From a checkpoint of a small model that answers yes/no questions on an image's attributes.
Model: 32-pixel images, encoder arch resnet_bottleneck, encoder widths [192, 384, 768, 1536], fusion encoder width 256, fusion encoder layers 12, fusion encoder norm rmsnorm.
Training: ademamix at rate 0.00095, 11600 steps, batches of 256.
Data: trained on aerial photos of the United States (SatlasPretrain), 14.6 epochs.
Rows from block 4 of the fusion encoder of a small model that answers yes/no questions on an image's attributes, named by matrix and row number. Rows with one number belong to one neuron. Each number is 50 + 10 x the weight over its row's rms, rounded and kept within 0 to 99. All counts start at 0. After the name is the row's rms in percent of the matrix's.
After each neuron's rows are labels from the 100 texts, of 14848, where the neuron reaches its highest value: "fires on" is the input token at the peak. Only what is clearly more common there than usual is listed. The data: aerial photos of the United States (SatlasPretrain).
# fc1: MLP up (fusion_encoder.blocks.4.mlp.fc1.weight, 1024x256), inputs 0-255
# fc2: MLP down (fusion_encoder.blocks.4.mlp.fc2.weight, 256x1024, transposed), outputs 0-255

fc1.308 066:45 36 50 45 63 71 56 67 52 36 37 60 45 50 59 61 57 54 35 62 53 63 66 51 52 50 64 53 45 39 51 35 52 41 44 61 27 42 45 50 35 44 37 36 37 43 44 53 46 73 59 61 54 62 55 33 46 61 61 34 39 62 37 45 52 59 48 60 66 43 48 49 60 45 35 64 34 62 57 42 40 46 52 45 55 56 42 57 57 42 33 60 44 57 41 46 33 46 57 51 61 47 52 64 51 43 49 44 39 41 50 53 53 36 76 63 58 57 73 64 43 42 44 45 50 46 57 36 66 73 51 50 37 38 59 57 61 33 50 57 44 60 61 54 58 47 51 51 50 58 59 40 44 35 34 53 51 39 45 54 45 49 53 46 47 54 31 54 49 40 61 48 47 55 53 57 30 51 53 47 46 64 54 62 51 41 51 53 65 73 67 55 43 55 50 42 43 50 51 49 43 41 60 43 45 68 44 44 62 37 56 56 52 68 50 32 32 46 51 65 57 43 64 43 40 46 64 52 60 44 46 43 57 80 37 47 65 52 61 51 52 31 56 44 50 33 35 56 47 34 41 46 58 71 46 60
fc2.308 185:69 42 52 57 58 42 49 47 38 51 40 47 45 53 42 49 58 48 50 41 63 42 64 40 76 26 61 48 40 48 62 50 51 57 60 52 66 56 62 54 43 64 45 57 62 44 33 51 65 47 39 38 57 59 32 44 51 52 56 63 44 44 52 48 70 60 32 52 62 61 63 41 42 54 49 38 47 54 37 35 57 54 42 43 40 53 39 60 44 27 44 59 59 56 54 55 51 37 54 58 66 49 41 65 47 39 65 52 56 36 39 37 46 48 28 27 55 50 48 47 45 41 55 57 62 48 56 63 54 67 45 57 64 51 43 64 37 67 42 46 48 52 46 61 64 46 62 47 29 53 60 43 63 46 64 68 43 35 52 65 39 44 46 63 53 52 63 39 47 54 49 52 55 50 44 49 60 36 40 45 56 30 55 40 49 43 40 61 37 55 48 37 40 47 42 47 67 64 44 42 48 61 45 61 44 47 48 68 63 53 61 55 66 48 58 60 34 58 49 47 52 70 59 45 44 65 44 41 53 44 49 74 66 34 30 41 37 47 47 52 44 66 58 54 68 53 41 45 65 57 42 36 55 62 52 67
fires on: "building"

fc1.27 069:33 50 43 52 25 54 38 65 57 67 42 40 48 48 38 51 48 55 53 54 55 48 46 40 42 63 42 50 55 67 54 49 35 46 68 31 40 66 47 39 58 33 44 50 58 62 44 53 51 41 68 50 43 50 56 56 47 51 41 40 38 37 37 43 71 57 47 68 57 36 46 36 57 47 47 49 62 42 51 57 42 33 57 39 39 69 41 61 42 55 71 53 58 41 44 27 52 59 50 22 58 46 47 43 69 60 61 33 43 58 50 62 54 55 62 57 58 51 54 48 70 29 51 53 44 57 53 47 44 46 38 65 44 47 54 58 51 55 47 53 61 44 48 53 36 49 64 64 57 69 44 45 58 58 39 58 47 58 64 48 49 48 54 49 39 47 39 53 47 34 35 42 47 59 74 45 52 45 49 31 35 49 67 51 29 64 53 49 57 53 37 46 51 61 50 35 39 58 63 53 50 52 53 69 57 54 45 19 57 52 47 51 56 50 49 49 67 48 32 46 56 27 48 67 36 45 58 44 37 54 51 44 65 50 58 42 34 56 51 55 61 55 58 61 45 40 45 47 48 37 41 28 43 46 60 49
fc2.27 112:69 40 52 55 59 48 51 50 36 50 46 46 52 51 48 42 60 51 50 41 61 43 63 36 72 27 60 46 33 46 59 52 46 65 60 51 60 56 60 50 55 70 41 56 69 45 37 48 60 41 35 43 57 52 30 40 48 43 54 60 49 45 48 54 67 61 30 44 56 65 68 34 46 48 42 31 45 49 47 33 60 49 49 37 48 45 48 66 46 31 41 55 61 65 58 54 57 39 48 58 68 53 46 58 43 37 57 50 66 39 37 33 42 51 29 30 60 45 47 44 44 42 51 59 68 45 52 71 56 64 47 54 69 59 46 59 40 66 43 46 47 44 48 61 66 49 60 50 37 51 60 48 60 49 60 63 43 40 53 62 37 46 46 50 51 49 60 38 50 56 47 53 51 47 33 43 66 38 46 56 65 32 53 38 52 43 46 53 29 55 48 41 39 54 47 51 74 62 42 46 47 56 45 54 40 47 44 65 62 58 58 52 57 41 58 60 33 61 46 52 54 63 51 36 44 66 36 46 48 49 49 76 61 32 33 37 39 43 46 47 44 65 53 57 66 50 46 35 63 67 44 44 57 60 51 60
fires on: "crop field"

fc1.250 088:56 63 54 54 48 43 41 54 56 49 55 47 41 47 56 29 55 44 43 43 55 47 45 56 55 38 57 42 39 58 58 50 41 50 76 42 56 49 44 50 62 54 47 53 63 49 62 40 57 40 49 58 59 61 44 51 50 50 58 61 42 42 48 58 49 39 43 40 55 53 43 33 47 39 50 30 55 41 33 38 57 47 54 52 61 37 53 41 43 57 53 50 64 59 71 44 67 56 51 58 40 64 61 41 41 58 40 58 63 48 38 46 40 57 29 49 50 54 36 49 38 43 55 60 81 61 59 59 45 28 46 63 82 68 51 59 41 65 47 33 49 47 38 52 42 66 41 43 59 62 51 55 60 52 61 50 37 48 59 62 47 58 50 35 27 41 54 51 59 61 62 75 59 48 33 50 52 54 64 44 53 32 60 49 58 54 54 60 28 36 35 43 51 56 60 61 53 57 53 55 40 51 55 50 34 50 40 46 46 60 51 42 51 47 58 51 49 59 54 40 49 37 39 42 47 60 32 34 42 73 57 56 64 37 44 36 42 38 29 39 45 74 48 47 54 47 53 40 58 73 45 65 49 36 61 47
fc2.250 038:33 51 33 41 35 53 57 54 53 48 35 47 52 50 40 56 39 51 53 58 42 59 39 51 45 66 48 62 73 53 47 53 63 48 44 52 44 43 45 53 31 46 54 64 46 64 55 56 50 66 58 43 45 44 65 53 47 66 49 42 48 53 55 50 50 45 70 67 53 39 55 73 44 56 72 60 50 61 58 61 41 47 44 62 54 71 53 48 52 54 52 46 38 39 49 49 43 43 57 46 40 47 47 58 63 59 58 55 27 56 84 69 67 57 66 68 45 59 53 53 51 57 46 40 33 54 48 37 50 52 57 41 29 45 50 50 69 36 48 48 48 47 56 50 46 49 55 47 49 21 37 52 45 42 41 57 72 68 50 39 64 60 60 61 46 60 42 53 53 40 37 47 58 49 61 49 22 60 49 73 43 58 44 62 45 60 39 42 67 55 45 56 62 43 39 47 29 47 46 56 57 49 58 51 52 49 60 51 50 42 50 48 38 56 45 53 53 42 50 55 41 42 58 53 48 56 58 54 48 55 56 32 28 50 72 65 49 53 53 55 53 36 65 56 41 58 53 87 39 37 55 54 48 58 50 46
fires on: "road"

fc1.360 077:44 44 39 54 59 45 52 50 55 56 47 51 60 56 46 70 46 64 50 53 58 58 61 53 44 59 35 58 61 43 43 64 61 45 32 50 57 47 53 53 44 64 60 59 37 50 41 55 42 69 45 44 39 43 50 43 52 62 33 29 64 49 52 41 51 50 54 58 51 47 51 66 50 69 65 62 45 53 59 50 31 54 44 56 40 39 43 54 59 45 48 45 43 50 51 65 47 47 62 39 51 35 36 51 46 45 73 56 36 39 53 62 64 55 57 68 34 51 53 63 46 59 47 30 25 35 42 48 54 60 41 38 34 31 65 50 53 41 45 55 30 51 53 60 56 25 57 36 43 22 47 46 41 60 46 53 53 32 48 60 53 48 52 66 55 68 63 53 35 51 45 59 30 48 65 29 52 52 46 53 52 47 48 39 57 38 34 44 64 51 58 57 48 26 39 46 56 43 51 37 62 49 40 41 58 52 54 61 49 44 54 46 53 49 52 56 38 49 50 56 33 72 54 47 55 45 51 61 46 36 36 49 36 51 53 67 50 55 55 53 43 48 62 43 35 66 48 61 49 30 77 33 48 49 45 63
fc2.360 138:54 60 62 61 46 47 52 50 50 52 76 52 56 39 67 43 55 57 53 41 43 46 52 59 34 48 37 36 33 53 46 48 31 47 44 54 44 53 43 40 73 45 52 31 49 46 60 41 39 37 48 61 50 47 44 43 44 30 45 53 57 54 43 57 30 48 44 34 42 54 38 30 61 40 30 52 49 36 53 47 54 47 65 43 54 30 51 40 48 60 50 52 56 50 48 50 60 74 43 48 47 52 63 31 32 50 31 47 68 49 31 42 34 41 54 44 55 37 46 48 51 49 51 52 54 43 48 55 43 29 43 63 66 46 52 43 42 56 55 54 58 55 44 36 45 53 30 60 68 78 58 46 44 59 51 36 34 47 48 46 40 44 35 21 55 39 47 56 49 63 63 52 40 52 38 54 68 52 56 29 48 56 55 45 55 49 66 51 35 36 59 53 48 66 62 57 60 51 60 47 45 45 48 41 51 51 48 39 39 60 40 48 56 45 55 44 57 57 50 47 62 42 32 49 56 37 37 53 46 52 43 46 58 59 43 43 55 47 47 47 51 46 30 33 45 36 57 12 51 62 46 60 47 35 45 39
fires on: "crop field"

fc1.541 137:59 47 43 55 59 51 54 60 45 36 55 60 44 57 59 36 46 44 49 31 44 42 62 58 62 43 57 53 49 45 52 50 45 68 66 47 51 49 31 54 62 53 37 54 55 40 73 43 58 38 44 60 63 36 50 33 57 43 59 66 51 49 57 48 39 47 44 24 54 58 63 50 56 38 53 50 43 34 58 51 67 45 49 48 72 36 80 39 54 59 37 43 45 68 42 60 50 54 45 72 31 69 63 28 35 49 44 63 57 55 44 43 34 52 51 60 67 43 42 44 44 50 51 53 63 47 43 59 62 42 56 45 56 60 39 46 41 50 57 34 51 39 48 51 50 45 41 54 61 43 59 49 46 57 51 48 42 66 50 53 43 65 53 45 36 42 43 65 53 58 68 69 52 53 33 55 44 63 56 60 51 31 45 38 60 50 63 44 42 51 51 49 58 57 55 66 65 47 42 60 40 30 64 36 46 42 53 56 28 73 36 37 42 31 45 46 49 57 62 50 58 57 43 45 48 60 34 54 44 61 56 61 56 44 38 38 63 39 45 37 51 51 39 57 55 53 54 38 35 71 45 61 56 43 45 44
fc2.541 049:67 43 56 39 64 48 58 41 36 54 40 43 53 52 46 48 56 64 52 47 63 42 57 36 73 43 70 59 39 39 51 44 53 61 64 47 58 61 57 49 49 66 60 61 66 55 44 45 67 54 43 38 60 53 28 43 43 66 62 59 56 49 52 46 67 65 49 49 64 61 66 35 40 48 61 40 53 33 48 40 57 57 59 38 43 52 41 68 56 34 46 61 57 48 67 55 71 39 46 53 71 53 44 48 47 47 60 64 61 37 39 44 58 42 47 40 54 45 57 50 56 46 63 39 69 49 52 66 52 67 62 45 65 61 53 47 49 65 45 54 38 52 54 52 59 55 58 45 30 56 55 59 57 51 61 53 45 52 54 57 49 39 46 60 49 51 63 41 58 43 40 48 58 35 37 44 48 34 56 44 63 32 57 45 58 46 28 49 46 38 35 43 47 27 39 42 70 64 28 26 40 56 37 59 56 46 50 56 61 65 59 48 52 44 55 52 42 58 50 51 51 61 54 38 49 55 35 48 49 42 46 64 75 26 38 48 33 49 54 54 47 64 50 54 61 53 41 57 61 56 52 45 47 53 59 68
fires on: "crop field"

fc1.118 070:43 32 58 38 59 66 64 38 57 40 30 50 39 45 43 53 59 47 28 56 56 55 62 46 52 61 68 50 50 42 61 53 59 44 56 54 39 45 44 62 24 44 45 42 48 61 54 49 53 72 49 52 45 60 55 42 48 69 65 33 40 49 33 46 41 62 54 66 70 49 46 61 59 53 57 53 43 46 48 48 36 40 48 52 59 57 48 38 49 42 32 54 47 58 45 47 33 54 71 66 47 41 48 54 43 51 56 60 34 40 49 47 60 37 72 67 57 72 74 58 44 48 46 30 56 48 56 42 56 57 52 46 52 41 58 54 65 41 35 45 33 59 68 48 53 52 46 55 49 59 54 45 48 42 48 53 49 39 42 62 48 48 51 50 45 49 39 50 57 31 52 63 50 44 50 44 33 47 58 49 55 54 58 54 58 37 42 55 64 68 67 53 33 42 46 45 55 50 36 43 48 49 48 46 17 57 33 46 70 38 68 60 52 66 68 39 33 55 51 57 67 33 58 35 40 62 62 52 58 44 49 45 52 55 46 42 51 51 48 50 54 40 57 45 47 39 35 57 45 41 58 46 54 79 55 52
fc2.118 400:69 44 55 58 65 46 47 45 39 49 44 51 44 57 49 47 60 46 49 41 66 40 70 39 78 23 63 48 39 43 59 45 47 56 59 51 64 58 65 53 47 61 47 51 54 40 36 50 64 46 40 42 58 61 34 46 53 52 53 62 51 42 54 48 64 63 34 47 60 62 60 40 45 54 49 44 46 53 37 33 58 50 44 43 37 47 41 61 45 26 45 59 56 63 55 53 51 41 51 58 63 51 43 62 43 39 61 52 55 36 37 39 41 45 26 28 52 51 53 47 42 42 56 58 64 44 56 63 59 67 45 55 63 50 49 61 38 69 42 44 45 53 49 61 67 41 60 47 33 60 63 46 64 49 63 66 39 32 52 65 36 47 48 63 52 46 60 41 42 56 55 55 49 48 43 50 61 34 45 45 60 29 56 38 53 43 46 62 40 53 48 36 38 48 45 48 68 66 48 42 47 59 48 58 45 49 43 63 64 54 58 54 61 51 58 54 36 59 50 46 55 70 56 41 45 62 48 42 54 45 45 77 71 41 25 42 39 47 47 51 43 64 56 48 66 54 38 39 65 59 43 36 54 58 51 69
fires on: "building"

fc1.311 043:60 48 70 44 38 57 60 37 45 40 53 51 41 38 65 38 54 56 34 60 56 64 35 56 45 46 72 46 45 64 50 62 45 47 57 48 40 47 40 51 55 65 49 33 58 57 45 43 45 60 56 51 56 71 37 55 45 45 61 43 41 53 34 75 43 32 36 56 49 49 36 54 52 44 47 41 52 45 47 51 38 60 58 58 60 61 64 55 45 62 55 53 50 48 65 60 52 48 50 59 38 52 42 53 53 58 41 59 57 42 55 38 65 54 38 62 34 67 54 45 46 41 50 37 85 56 59 26 38 21 47 47 67 60 50 50 61 43 51 61 40 51 50 46 40 71 31 58 47 50 51 44 50 42 41 47 47 52 47 42 53 54 37 40 46 49 45 35 66 43 62 54 64 45 38 41 56 53 75 57 77 39 57 49 63 48 49 54 40 46 39 62 44 55 50 64 47 53 46 56 52 64 50 35 38 50 25 50 60 44 52 57 41 57 40 51 48 48 61 41 39 35 42 35 42 63 43 36 48 71 54 51 47 36 66 56 33 47 37 45 52 57 60 41 54 39 46 53 47 61 53 72 56 56 42 53
fc2.311 043:41 45 34 40 50 58 50 58 50 47 30 54 54 58 39 57 45 48 52 60 53 58 44 46 56 61 57 65 73 48 48 52 64 51 50 48 48 48 49 60 29 55 53 72 49 54 44 62 57 65 56 46 51 46 62 54 60 69 52 38 56 49 58 42 60 51 66 67 60 43 61 68 37 60 73 56 47 58 59 52 44 48 39 58 55 62 58 53 56 48 53 41 41 50 50 51 39 38 53 52 48 50 45 63 68 55 62 57 32 59 79 68 65 62 55 66 50 65 53 53 48 54 49 38 35 54 50 41 59 62 54 35 32 53 49 51 66 31 44 45 42 42 62 62 54 43 63 43 39 18 38 57 48 41 44 58 71 56 53 48 62 61 66 72 44 58 52 51 48 46 40 51 56 50 60 49 26 54 49 77 51 52 41 54 46 56 37 45 69 63 39 53 61 35 39 45 36 48 47 56 57 48 54 53 47 49 53 57 57 43 56 53 42 52 46 53 47 44 55 57 39 52 65 46 42 59 63 55 51 56 56 46 32 51 70 65 50 51 56 50 51 44 67 64 47 59 49 88 35 40 60 45 52 61 50 58
fires on: "building"

fc1.649 056:47 40 64 43 33 82 57 28 44 53 50 49 41 28 55 56 54 64 50 51 53 47 69 51 48 57 56 52 53 51 77 52 54 43 56 43 62 50 45 59 63 51 46 55 56 53 64 41 44 72 61 61 55 44 29 21 59 62 61 53 51 52 54 56 63 44 50 43 58 46 37 45 75 59 48 50 50 44 48 48 50 48 58 39 58 48 45 51 42 44 35 47 58 61 60 50 55 45 52 58 53 42 51 49 51 52 57 49 47 51 48 46 39 46 57 45 48 47 60 65 45 55 57 52 60 46 42 43 45 41 75 61 53 35 62 55 49 41 51 41 36 68 57 49 55 60 62 55 64 60 35 39 50 39 41 52 45 32 56 63 64 55 43 55 50 59 48 25 48 35 51 76 58 39 61 53 59 46 41 41 43 47 53 53 59 53 30 63 68 57 57 55 36 46 50 49 62 45 36 32 47 60 47 44 25 45 51 39 47 40 59 50 45 56 64 41 49 54 42 42 61 37 56 43 13 36 44 52 32 42 39 45 57 48 38 52 49 62 37 69 42 62 40 47 49 42 47 46 69 59 66 38 54 56 56 55
fc2.649 050:59 55 35 62 53 68 42 65 47 40 38 52 54 64 65 41 63 49 46 59 53 63 72 53 65 54 53 48 54 41 43 47 46 63 37 47 37 42 43 50 56 50 47 46 37 37 52 67 34 52 48 65 62 44 69 45 64 45 43 50 69 47 49 42 41 58 36 48 55 45 51 62 53 43 38 79 42 59 62 32 52 43 38 41 56 55 55 57 65 59 49 33 50 60 38 50 34 52 38 67 48 57 56 48 50 51 53 41 46 60 70 52 53 50 54 75 53 61 53 55 39 58 47 58 50 40 66 45 72 57 44 37 46 42 58 47 49 32 43 32 50 29 57 69 61 21 42 58 65 35 57 62 54 44 39 55 47 51 48 42 37 55 56 45 46 56 42 53 49 58 55 69 57 40 50 40 46 50 63 60 58 54 31 35 60 50 69 38 48 74 58 54 49 57 53 60 58 47 65 56 50 38 67 53 49 56 32 33 48 53 43 51 25 49 53 51 41 43 63 54 49 59 50 42 41 51 56 57 44 58 51 58 30 67 49 54 53 39 54 27 37 32 53 43 50 55 52 52 51 46 52 51 49 61 46 59
fires on: "building"

fc1.254 077:53 37 53 35 53 58 58 51 53 42 54 61 45 44 64 65 76 48 50 36 47 59 62 34 49 44 60 64 49 48 38 42 61 52 34 55 43 53 45 55 52 47 32 58 55 46 65 42 63 62 62 51 66 32 46 17 56 58 41 55 48 58 55 44 38 67 65 44 59 49 58 50 59 46 56 58 40 59 66 41 56 42 59 26 64 36 57 43 50 42 30 50 49 46 37 64 44 41 51 57 49 29 55 48 39 40 39 54 40 46 55 32 51 39 76 57 81 40 61 44 35 57 45 54 59 45 46 41 63 71 66 41 34 52 32 58 51 38 65 46 56 49 60 49 67 52 51 52 45 46 48 45 54 35 51 54 51 55 31 53 58 57 52 52 51 51 35 59 50 32 53 42 47 61 43 68 29 61 48 66 43 54 51 47 55 60 43 48 51 67 57 53 49 36 38 51 60 45 40 58 31 27 63 50 44 49 49 60 40 52 52 57 55 46 44 53 40 61 54 64 55 45 46 36 43 44 61 56 67 28 53 51 42 54 47 46 63 59 64 56 65 40 59 54 47 59 54 50 39 49 39 48 54 57 50 48
fc2.254 183:64 41 51 52 68 47 44 46 39 52 37 55 49 59 49 53 59 49 45 46 73 40 69 36 81 26 67 57 45 41 56 45 53 56 60 50 67 54 62 58 47 59 47 57 56 42 35 52 65 47 40 44 63 59 32 47 55 59 57 59 56 48 56 43 69 63 41 50 63 67 66 41 42 55 55 42 49 53 38 32 55 54 41 45 41 46 46 61 46 26 42 56 50 64 58 52 55 37 50 64 64 53 45 61 47 39 61 58 55 37 38 41 45 49 28 38 53 55 51 48 43 42 56 57 62 43 54 62 62 69 46 45 60 56 49 60 42 61 42 43 40 53 53 62 64 40 61 45 34 52 60 50 64 44 60 58 45 30 50 68 38 49 51 67 51 49 67 42 43 55 56 56 48 44 43 51 54 36 45 46 64 29 52 37 51 45 39 60 49 54 47 38 37 38 37 42 62 63 44 41 41 62 48 56 44 51 47 66 63 55 55 55 61 48 54 46 35 57 52 48 55 71 60 37 42 60 52 47 55 46 46 76 68 38 34 44 37 46 50 47 45 64 59 50 68 58 37 49 62 56 50 36 60 60 52 74
fires on: "building"; "crop field"

fc1.155 077:57 54 37 62 57 63 41 69 52 54 44 42 40 47 50 51 38 54 56 52 33 48 62 56 42 69 34 54 40 55 41 44 59 38 50 53 45 42 33 51 53 37 36 64 39 34 59 55 44 48 65 67 56 45 65 50 47 54 59 37 43 39 44 39 39 51 60 49 49 30 38 66 53 32 40 68 44 52 66 60 50 46 56 63 48 67 48 65 66 40 46 55 39 54 30 59 45 60 45 33 52 43 57 55 46 61 54 28 43 61 49 57 53 50 68 59 61 44 65 53 66 40 49 59 34 41 59 33 51 46 51 45 41 43 63 50 51 46 56 44 56 62 50 60 37 37 54 68 67 57 59 34 53 52 31 54 46 54 43 44 38 57 58 49 45 48 28 52 49 56 44 48 45 44 50 64 54 49 48 53 29 67 49 48 50 51 68 32 50 56 60 60 60 57 42 46 35 61 74 56 43 67 65 52 59 51 69 33 50 45 63 33 47 59 51 37 61 42 33 60 54 52 43 57 66 36 55 66 52 44 52 63 50 70 40 59 49 53 53 49 53 25 54 50 50 37 37 49 41 40 41 36 45 50 37 50
fc2.155 156:65 49 63 56 65 41 50 44 43 54 61 47 50 48 50 48 59 54 49 36 62 38 58 45 62 25 55 45 33 48 56 45 42 52 57 50 62 55 60 49 65 56 49 42 60 44 47 39 59 35 42 47 54 59 20 46 48 46 52 57 51 50 48 52 60 57 41 41 47 66 54 28 53 52 41 34 46 39 33 39 59 53 54 41 42 41 46 55 37 38 44 62 59 59 58 48 64 53 48 51 64 51 51 46 40 45 45 56 72 35 26 32 34 44 34 30 53 37 49 43 48 44 57 63 64 46 47 69 52 46 46 59 69 56 51 54 37 74 49 52 50 59 43 48 59 57 46 49 45 73 62 45 61 52 64 48 34 34 49 61 35 44 39 46 54 44 67 44 47 60 59 50 42 49 37 52 71 41 48 27 59 32 57 44 56 45 48 57 32 34 47 39 38 55 50 50 66 61 45 43 40 61 42 47 46 50 46 59 56 63 50 50 69 46 57 53 47 65 44 43 62 59 48 45 49 51 40 44 49 44 42 70 75 44 30 38 40 49 49 51 48 68 39 44 60 44 43 24 64 64 48 44 54 45 53 55
fires on: "crop field"

fc1.750 084:55 36 44 50 69 60 56 51 48 27 41 57 46 55 74 63 59 45 44 59 47 52 59 48 56 51 67 66 48 33 44 45 59 57 59 54 43 40 46 65 40 49 34 49 38 44 51 40 49 71 58 55 62 48 50 29 49 57 70 50 46 54 47 47 24 53 56 45 60 52 57 61 57 46 40 73 36 60 67 57 45 51 48 51 57 53 56 55 67 45 24 42 46 59 38 56 33 54 48 66 52 40 52 49 38 46 42 59 47 45 45 26 52 48 64 64 63 48 63 56 47 39 45 47 51 38 49 40 61 67 51 37 38 37 47 50 49 31 58 42 41 54 62 63 53 41 45 56 50 45 68 53 45 34 30 46 57 63 43 54 43 49 42 46 51 53 30 57 52 41 64 55 50 42 33 62 36 38 51 70 53 63 47 55 56 52 48 47 55 65 69 61 48 56 43 52 46 51 36 59 36 32 67 36 46 59 51 56 53 47 61 57 49 56 41 37 30 47 51 56 56 62 42 36 46 59 62 58 63 39 52 62 49 67 43 51 62 50 59 44 44 24 59 44 49 46 51 45 33 48 50 54 63 72 38 55
fc2.750 223:67 42 51 57 68 45 43 45 39 51 39 52 48 60 47 49 61 47 50 44 72 40 71 36 77 24 64 54 42 42 59 45 52 56 61 50 66 55 60 56 45 60 45 55 54 41 34 51 64 47 38 43 61 59 35 48 55 58 54 62 52 43 54 46 68 62 36 49 62 65 64 42 44 52 49 45 48 53 38 32 58 53 40 45 39 44 43 61 45 27 44 58 54 63 54 53 50 40 50 64 62 50 43 62 46 38 61 54 55 35 39 38 43 48 26 34 53 53 52 47 42 43 57 60 64 44 59 63 61 69 45 50 63 52 49 62 41 64 39 44 45 54 49 63 66 40 61 47 34 53 65 47 65 46 60 62 43 32 52 65 37 49 50 63 51 48 65 41 44 55 55 56 51 46 45 53 57 35 47 45 62 28 53 37 52 44 43 61 42 55 48 39 39 46 38 44 66 64 47 44 45 61 48 59 44 48 44 65 63 56 58 55 60 49 56 51 36 57 50 47 53 71 57 42 41 61 51 42 54 46 46 78 67 38 30 43 40 47 47 47 44 64 58 49 69 57 37 45 63 57 48 35 57 58 52 72
fires on: "building"

fc1.518 094:40 46 30 59 58 47 53 58 50 64 43 57 62 64 52 66 52 59 60 54 50 45 59 41 44 57 36 65 55 36 34 53 65 52 24 45 51 48 56 52 23 56 62 54 26 43 42 44 57 59 42 40 50 44 54 55 38 54 54 37 64 47 55 34 47 75 59 68 47 40 55 60 45 47 56 74 45 60 61 46 44 47 52 63 35 46 44 70 62 38 48 55 44 45 45 62 45 40 56 41 59 40 48 58 45 39 54 40 30 53 49 56 55 50 60 54 48 54 64 60 61 58 47 48 32 37 46 54 50 68 39 32 32 41 63 50 54 45 45 55 46 64 59 55 56 35 55 39 32 44 59 52 52 67 45 45 56 48 44 57 44 44 46 62 70 48 55 59 33 51 41 44 35 47 67 51 47 40 22 52 42 56 54 55 38 49 48 36 58 51 56 48 41 31 35 35 46 48 45 44 58 45 44 61 68 58 49 53 69 41 55 60 51 51 47 49 48 48 44 57 37 69 56 45 57 38 68 73 67 29 46 51 48 60 49 64 51 54 69 59 50 39 57 50 36 55 44 49 49 32 62 40 50 54 41 65
fc2.518 090:50 66 60 54 48 46 48 50 64 52 74 49 47 44 57 49 48 48 56 40 40 48 42 64 31 50 35 43 41 56 46 40 42 42 46 47 47 55 41 47 67 41 47 34 48 40 67 32 44 26 49 58 36 45 43 60 45 38 44 49 51 49 37 58 31 39 51 40 32 49 36 42 62 44 34 42 50 35 42 54 60 53 50 45 47 34 50 39 43 63 62 55 60 39 56 44 61 71 48 40 42 48 59 40 40 67 31 52 70 56 37 43 29 57 49 46 44 35 47 46 58 52 45 57 52 49 43 58 42 20 48 67 61 52 50 47 43 56 58 57 63 61 37 39 42 63 37 54 68 74 57 49 50 55 47 35 43 47 47 41 44 45 41 29 57 38 50 52 55 56 67 44 34 59 46 64 72 49 53 32 32 50 55 48 57 50 60 51 36 27 52 50 43 73 62 55 49 47 56 57 40 48 45 41 53 52 52 38 44 60 40 45 61 51 49 46 60 59 45 45 51 32 40 61 60 42 43 41 47 48 48 51 52 65 45 43 58 55 53 50 56 53 35 40 42 35 57 22 52 57 46 58 51 32 43 31
fires on: "crop field"

fc1.321 096:49 52 46 70 59 36 61 58 54 45 50 49 62 64 56 53 52 52 55 47 49 40 47 62 52 50 36 43 35 41 51 52 43 59 70 48 50 50 33 47 60 53 59 57 33 44 58 33 38 43 39 55 50 42 46 33 41 38 56 53 60 46 61 48 30 43 41 37 55 48 56 60 55 46 47 63 39 54 53 49 48 45 40 70 56 44 75 50 62 49 52 45 48 54 51 65 50 57 47 73 43 66 72 37 27 48 48 55 54 57 37 50 43 47 32 58 48 50 37 55 54 57 58 58 51 34 61 64 62 47 41 39 46 59 27 56 53 48 57 36 43 39 42 61 49 30 46 43 59 38 66 58 47 66 43 55 48 62 35 53 34 60 52 37 38 39 44 62 47 72 61 69 42 47 43 46 51 56 50 57 46 37 48 57 72 61 63 46 43 45 43 58 58 45 52 63 45 50 56 56 52 33 51 39 46 42 42 63 38 69 47 44 47 28 55 39 45 53 53 60 51 79 33 50 55 59 44 58 49 56 52 68 53 50 50 48 63 34 37 50 44 46 40 47 44 61 63 31 40 64 54 61 70 35 28 51
fc2.321 031:43 56 56 48 41 49 49 56 57 31 54 43 54 52 38 57 46 50 58 50 50 51 28 51 32 55 33 47 60 66 43 45 52 44 53 33 53 56 42 55 66 37 53 41 43 41 72 30 43 38 66 58 35 40 54 63 54 45 41 38 59 39 48 62 55 33 60 39 29 39 33 62 47 55 43 49 44 43 43 62 56 41 40 56 56 50 54 41 44 61 59 50 47 33 57 44 48 63 44 39 33 44 69 40 47 69 38 40 48 58 64 56 30 62 54 67 40 34 42 54 61 51 40 59 38 51 35 55 53 09 43 57 44 49 58 48 67 53 51 51 56 48 35 51 51 54 43 45 68 49 46 58 57 44 48 41 63 61 53 33 60 51 61 42 49 48 46 52 55 67 61 50 23 49 62 70 56 56 50 51 30 39 47 69 61 59 55 57 48 33 45 58 53 65 56 51 34 34 54 61 41 44 53 47 57 51 59 36 58 59 49 40 63 49 49 47 56 65 48 50 44 37 46 62 40 35 47 48 43 53 49 45 36 58 59 55 52 52 57 42 55 51 33 52 33 39 49 29 50 45 50 57 51 41 43 32
fires on: "crop field"